Rows from block 7 of a small sound classifier, named by matrix and row number. Rows with one number within an expert belong to one neuron, the router's apart. Each number is 50 + 15 x the weight over its row's rms, rounded and kept within 0 to 99. All counts start at 0. After the name is the row's rms in percent of the matrix's.
Before each expert's rows are labels from the 100 clips, of 14976, where the router gives the expert most weight on average: "responds to" is what is common among them; "band" is the frequency band that holds the peak. Only what is clearly more common there than usual is listed. The data: synthesized solo parts of chorales (CocoChorales). In brackets: how many of the 100, against the usual share in percent.
# router: slot weights (model.blocks.7.mlp.router.weight, 8x192, trained with AdamW), inputs 0-63
# up: expert up (model.blocks.7.mlp.up, 4x96x192), inputs 0-63
# down: expert down (model.blocks.7.mlp.down, 4x192x96, transposed), outputs 0-63

# expert 2
responds to: horn (55 vs 7); note A4 (28 vs 8.7); trumpet (26 vs 8)
band: 0 to 250 Hz (47 vs 12.5)
router.4 097:50 54 35 37 38 68 66 64 71 50 58 47 63 83 51 24 57 65 59 72 24 57 61 17 48 26 68 37 58 37 25 40 32 73 64 64 69 55 84 52 52 53 45 46 26 39 47 56 66 64 60 68 38 50 49 42 57 38 48 42 50 17 43 64
router.5 105:38 55 60 47 53 45 54 61 66 42 60 41 49 65 51 30 53 24 48 65 57 53 70 25 54 42 45 42 64 39 37 33 14 67 61 68 72 33 58 40 29 63 37 34 29 35 52 62 92 62 68 79 12 46 57 42 50 52 60 47 55 43 50 41
up.0 106:31 54 64 49 45 67 30 67 47 50 66 49 33 30 47 49 64 39 69 54 54 44 40 68 38 37 53 51 59 66 42 44 44 52 45 43 63 32 50 58 68 50 42 53 45 26 44 72 17 24 58 35 54 52 29 27 20 44 34 63 55 60 55 34
down.0 111:38 68 84 50 53 67 79 72 54 65 40 52 87 52 59 62 41 29 51 22 36 26 82 34 64 71 65 47 27 54 44 57 46 33 26 39 37 51 48 59 29 76 37 45 56 56 70 64 59 49 42 35 48 64 52 58 46 49 61 89 69 27 52 31

# expert 1
responds to: oboe (90 vs 7.3); note C5 (89 vs 10.4); note C#5 (31 vs 9.9); note B4 (25 vs 9.5)
band: 250 to 500 Hz (41 vs 12.5); 500 to 1000 Hz (31 vs 12.5)
router.2 091:52 47 47 33 46 65 45 72 56 65 30 41 79 52 27 39 28 47 32 59 43 30 35 79 32 47 63 78 62 70 42 49 66 39 60 37 47 54 51 23 66 77 39 63 26 45 39 33 57 60 52 55 69 45 67 36 83 36 42 75 49 64 65 33
router.3 102:38 59 29 32 33 47 24 64 45 55 53 59 54 64 28 47 36 63 18 60 37 61 36 71 34 46 42 73 28 79 16 65 63 69 61 39 47 87 41 29 65 63 22 59 25 27 58 48 57 51 68 70 67 64 70 60 68 43 49 56 38 64 52 49
up.0 073:49 45 57 54 71 40 22 68 61 55 46 60 45 40 67 85 56 51 47 56 36 47 74 44 75 49 54 44 33 33 51 54 71 36 62 38 45 31 58 44 44 62 40 50 62 43 48 72 46 53 43 25 46 62 48 55 63 17 36 43 50 47 39 42
down.0 068:40 68 64 21 57 48 66 47 48 50 49 29 45 57 66 61 29 46 64 45 42 57 57 51 25 58 80 72 59 53 46 67 62 55 26 56 60 56 20 56 58 50 67 50 68 61 18 38 59 67 73 44 45 54 38 58 44 55 57 24 35 62 00 32

# expert 3
responds to: trombone (74 vs 7.2); note D#4 (39 vs 11.2); note G#4 (32 vs 9.4)
band: 2000 to 4000 Hz (74 vs 25)
router.6 081:67 52 46 51 89 38 69 29 45 37 49 36 75 47 57 08 38 48 42 35 60 35 64 49 44 64 26 38 53 37 63 55 42 51 60 44 42 34 55 42 37 51 30 73 20 58 60 10 64 73 29 54 43 53 70 47 78 30 51 61 49 30 59 36
router.7 109:60 73 52 70 82 34 52 48 75 44 29 55 47 78 76 27 67 37 54 50 48 74 58 53 51 45 49 51 29 44 58 76 49 46 57 58 39 57 66 58 58 32 42 50 43 59 54 40 53 64 32 32 55 46 36 35 43 40 71 36 36 26 43 59
up.0 108:39 40 25 49 40 34 48 64 57 75 39 47 63 69 42 33 58 44 58 50 59 20 74 70 69 47 82 57 26 67 53 33 54 46 57 42 48 28 61 95 43 66 44 36 61 50 65 44 40 53 42 49 30 70 48 32 55 47 31 61 59 23 60 59
down.0 103:26 60 34 70 50 52 49 73 50 46 45 62 37 32 43 43 55 77 52 35 38 73 25 32 47 53 30 24 51 71 36 50 62 52 62 43 50 40 30 20 53 52 42 39 66 29 42 30 42 63 44 39 46 38 41 64 50 41 43 52 61 52 62 41

# expert 0
responds to: violin (90 vs 14); note E5 (72 vs 7.4); note D#5 (50 vs 8.6)
band: 1000 to 2000 Hz (83 vs 12.5)
router.0 109:75 41 62 67 50 45 71 64 63 38 34 40 48 60 58 52 60 43 72 33 56 64 60 30 50 38 82 25 50 23 58 48 55 42 37 58 35 47 74 61 48 35 63 63 58 90 38 31 59 46 52 47 39 38 70 43 40 26 51 63 46 83 45 58
router.1 102:62 54 33 52 68 60 75 59 49 33 38 40 49 91 52 32 61 31 66 27 66 47 39 22 57 37 80 37 68 23 66 62 40 46 88 58 38 49 53 38 31 46 56 58 51 58 47 28 74 60 67 62 40 30 57 51 42 41 57 52 42 45 69 38
up.0 102:79 59 29 47 75 90 15 73 33 66 52 60 52 54 43 40 60 45 36 54 44 43 44 56 54 45 47 64 59 35 28 47 57 71 30 35 52 64 89 64 42 47 40 32 42 60 49 35 82 57 58 53 42 17 16 34 60 36 68 93 39 31 37 59
down.0 105:72 62 53 38 63 81 47 29 47 65 46 47 55 47 47 68 53 73 45 58 34 61 26 57 56 60 44 64 54 55 50 51 58 22 41 60 36 53 24 43 30 43 34 44 50 42 58 49 27 13 38 48 68 68 51 72 73 58 42 45 46 44 66 54