{"model": "sound classifier", "dataset": "synthesized solo parts of chorales (CocoChorales)", "train_examples": 39062, "n_mels": 64, "hop_length": 320, "input": "log_mel", "spec_augment": true, "win_length": 400, "targets": ["instrument"], "num_classes": 13, "arch": "swin", "norm": "layernorm", "norm_position": "pre", "hidden_act": "relu", "mlp_ratio": 4, "head_dim": 16, "fused_qkv": true, "bias": "none", "qk_norm": false, "parallel_block": false, "inner_norm": false, "moe": "soft", "drop_path": 0.15, "num_experts": 4, "moe_every": 2, "expert_mlp_ratio": 0.5, "slots_per_expert": 2, "shared_expert": true, "patch_size": [4, 4], "conv_stem": false, "depths": [3, 6, 6], "widths": [96, 192, 384], "label_smoothing": 0.1, "loss": "cross_entropy", "residual_init": "zero_last", "optimizer": "muon", "muon_scale": "match_rms_adamw", "learning_rate": 0.0028, "momentum": 0.95, "nesterov": true, "orthogonalizer": "polar_express", "adamw_lr_other_params": 0.0029, "max_steps": 13700, "batch_size": 64, "epochs": 22.4, "lr_schedule": "cosine", "final_lr_fraction": 0, "warmup_steps": 1370, "weight_decay": 0.1, "adamw_weight_decay_other_params": 0}
Rows from block 12 of a small sound classifier, named by matrix and row number. Rows with one number belong to one neuron. Each number is 128 + 32 x the weight over its row's rms, rounded and kept within 0 to 255. All counts start at 0. Numbers have three digits each. After the name is the row's rms in percent of the matrix's.
After each neuron's rows are labels from the 100 clips, of 14976, where the neuron reaches its highest value: "responds to" is what is common among them. Only what is clearly more common there than usual is listed. The data: synthesized solo parts of chorales (CocoChorales). In brackets: how many of the 100.
# fc1: MLP up (model.blocks.12.mlp.fc1.weight, 1536x384), inputs 128-191
# fc2: MLP down (model.blocks.12.mlp.fc2.weight, 384x1536, transposed), outputs 128-191

fc1.115 119:174163097045178125076174113107144160125123090106147130120119195125095132141126148128129141139151091157187090105137212106150126131134072112119146087118118105038109069154132097156138115130172123
fc2.115 133:108103128138100059174149107164129093080073181132095160160126101177217118162132107124134144168159078113151112072085166119138103175120117178164112094076179175098166130126116095088162141091106107
responds to: violin (100); note D#5 (49); note E5 (33); note C#5 (32)

fc1.504 110:107169094140063109152142121145118143152128118111158163129131121096150122129186175135139135175135147163126128123129174128177168120155187107114170117127107106010124125073168150165095140090103106
fc2.504 127:147134136081178142137117164152183119099165130133118141044110079160167115152052099115081128160134094085071098148109203089073114134077118147124129163098106121062192109117083084125133071128115133
responds to: violin (100); note G4 (71); note A4 (44); note A#4 (31)

fc1.471 048:079161143079196116105141211116184188157130115146063095144134096096160134103117165145143139112169168143115121175116101106149129112115122135183112119130125110150085184135122153116138112097099111
fc2.471 050:176159118156169123142063095156092160120136174066126146129144067114124123149143110088145153149141086148168092151069138122095121164135136118171139107145180114163197113156106091109162123071108097
responds to: horn (100); note C5 (52); note C#5 (49); note A#4 (41)

fc1.415 079:143098104190169060147100122176112123159149119161081143048102127059089157133066153091161092129094196085133127162141177123158099119141118126158168096151093132140128144136190120028136155041170160
fc2.415 077:062085148130109146159183092196078126157133096084115145114200131179173109114075126128107140096087091133163144121166114108100152157131105100120080142123110139139135086153101173149101103168114148
responds to: violin (100); note C5 (60); note A#4 (53); note C#5 (34)

fc1.521 100:139149076125136140138115179082135140078113122068124142119126127108158099142148084085137088106162154089089101114122203093138100161128161170123103160129152189105091088131170160135127153147108096
fc2.521 103:078131120126123166139116069148145166130165096099132119112129105127106141152174226172092109106120119162149119137139128115163152080162144112140129108110105083074141149095146109107152165157092164
responds to: violin (100); note A4 (67); note A#4 (40); note B4 (37)

fc1.277 146:143167102149090060166166121129099131146120177156162125110214092100128125130131097134088053135139101137124116133177116126165161087146120134144112132098161150124185116161130061138094083114134127
fc2.277 142:133121167084136119137145094107140152055135158158078068118105137150107158127118202061139132149116142106129077136142114155121115149160078140126137117146123151139103101164083124156168143132103153
responds to: cello (100); note E3 (44); note A3 (43); note F3 (32)

fc1.299 093:151119143133085075150130103120181092158141161119139163105144128154161100093104150113136126118069097155117133144103143100081113124123079108098109166135119137167146143074167110158165135094104124
fc2.299 085:107073095123204198095128146157145081117099099117147170119128097054102130126174148140124182135158225085098130111115155151134141107160119122083137131155130094176159103134099123174144149092156114
responds to: horn (100); note A#4 (59); note C5 (43); note B4 (40)

fc1.621 084:129102153118112130107102155092151120152132136088172165094156118142187221108123141159166125081136090159184173171093143060142072119088113126165118129101131107136137125109170138149140113104133120
fc2.621 096:107145121182110108153112093141150095133090136143130126117141126162201234132119145137091130094156131090132147133135159123113135085118119115141098132161157102182099129162174102092142112154116087
responds to: horn (100); note G#4 (46); note A4 (35); note F#4 (34)

fc1.711 149:144101115102138148122126154097030084150053089102158112130114135147146210158148093126132126090107075121134123158131157090074105144144096084133109153186129111186156095111191158170084148147165128
fc2.711 137:120153070113110118086132132159139161143124081164119075090157173140130098112130151135088126138114065109100068191118182127166134142077116124106157137120163144137129115103109160125125129122172112
responds to: horn (78); note A4 (41); note G4 (32); note A#4 (27)

fc1.270 122:118174110109116130073163111143133149179088150123122122151170102121083141172131095155126092170132174137168090125117109164202083168158169095166114127091134141132145067096085134154128129136158113
fc2.270 121:166149152171159144089115115118090116146113128122117126136163205109153131105072133141101164154191128160178131089140096155100147092114103115116121096089116146081119159087140068108134123139072138
responds to: cello (89); note F#3 (35)

fc1.254 138:135096145124122161117083147110164166062109143118085096164141174066116171169166116164161123120114162078146089181127140074106088120108168110136147191150104085102093120135113114082149120078071136
fc2.254 148:120193130117149128091142160128103147130148128164125176171161123076160187087084064106068153107147133133168120173124113088087066126127102142133155070157106119154123184161138154129124153067123164
responds to: horn (100); note A#4 (40); note B4 (33)

fc1.401 158:129138115129139099100148084124077131122115196093119111122201180088132118106138133127140161149116093120162173112140156146158116123120122103134164101064100158002087140110071118121113135140140118
fc2.401 142:160095159138135078083126168126104172098113110057106067154153092046150166125133082146105108147103179090147167145157196092088153111170136103209092159138112162029091110109072143219152132143161113
responds to: violin (100); note C5 (44); note C#5 (41); note A#4 (32)

fc1.406 120:149092123133142134091115140117142122136124018124117108091133115130139136110103150066133153104105125084082109172094068137142110096185159081137123127120119058099124184130026153115178160163150112
fc2.406 125:107136152056096098085109110112124081069137153143152078196103104164171167131143074131127140158151102117157107145124062122104102157115093153111138142089162184095163122109174127116123153110096134
responds to: cello (100); note B3 (39); note E4 (31)

fc1.732 110:113112093093121173135133153118142208176140136103188147140181089145115117156163088157125138150114082109101155151074216134131126091130142147107151171116112139157146088134143095138133167122176131
fc2.732 111:119074178094092132169118112172163126129100093111125064140111139081123102135158154131111149119175131079113086073120207079152100128133107150201109161121160138051064178151113138069153127125161100
responds to: violin (100); note A4 (53); note A#4 (49); note B4 (43)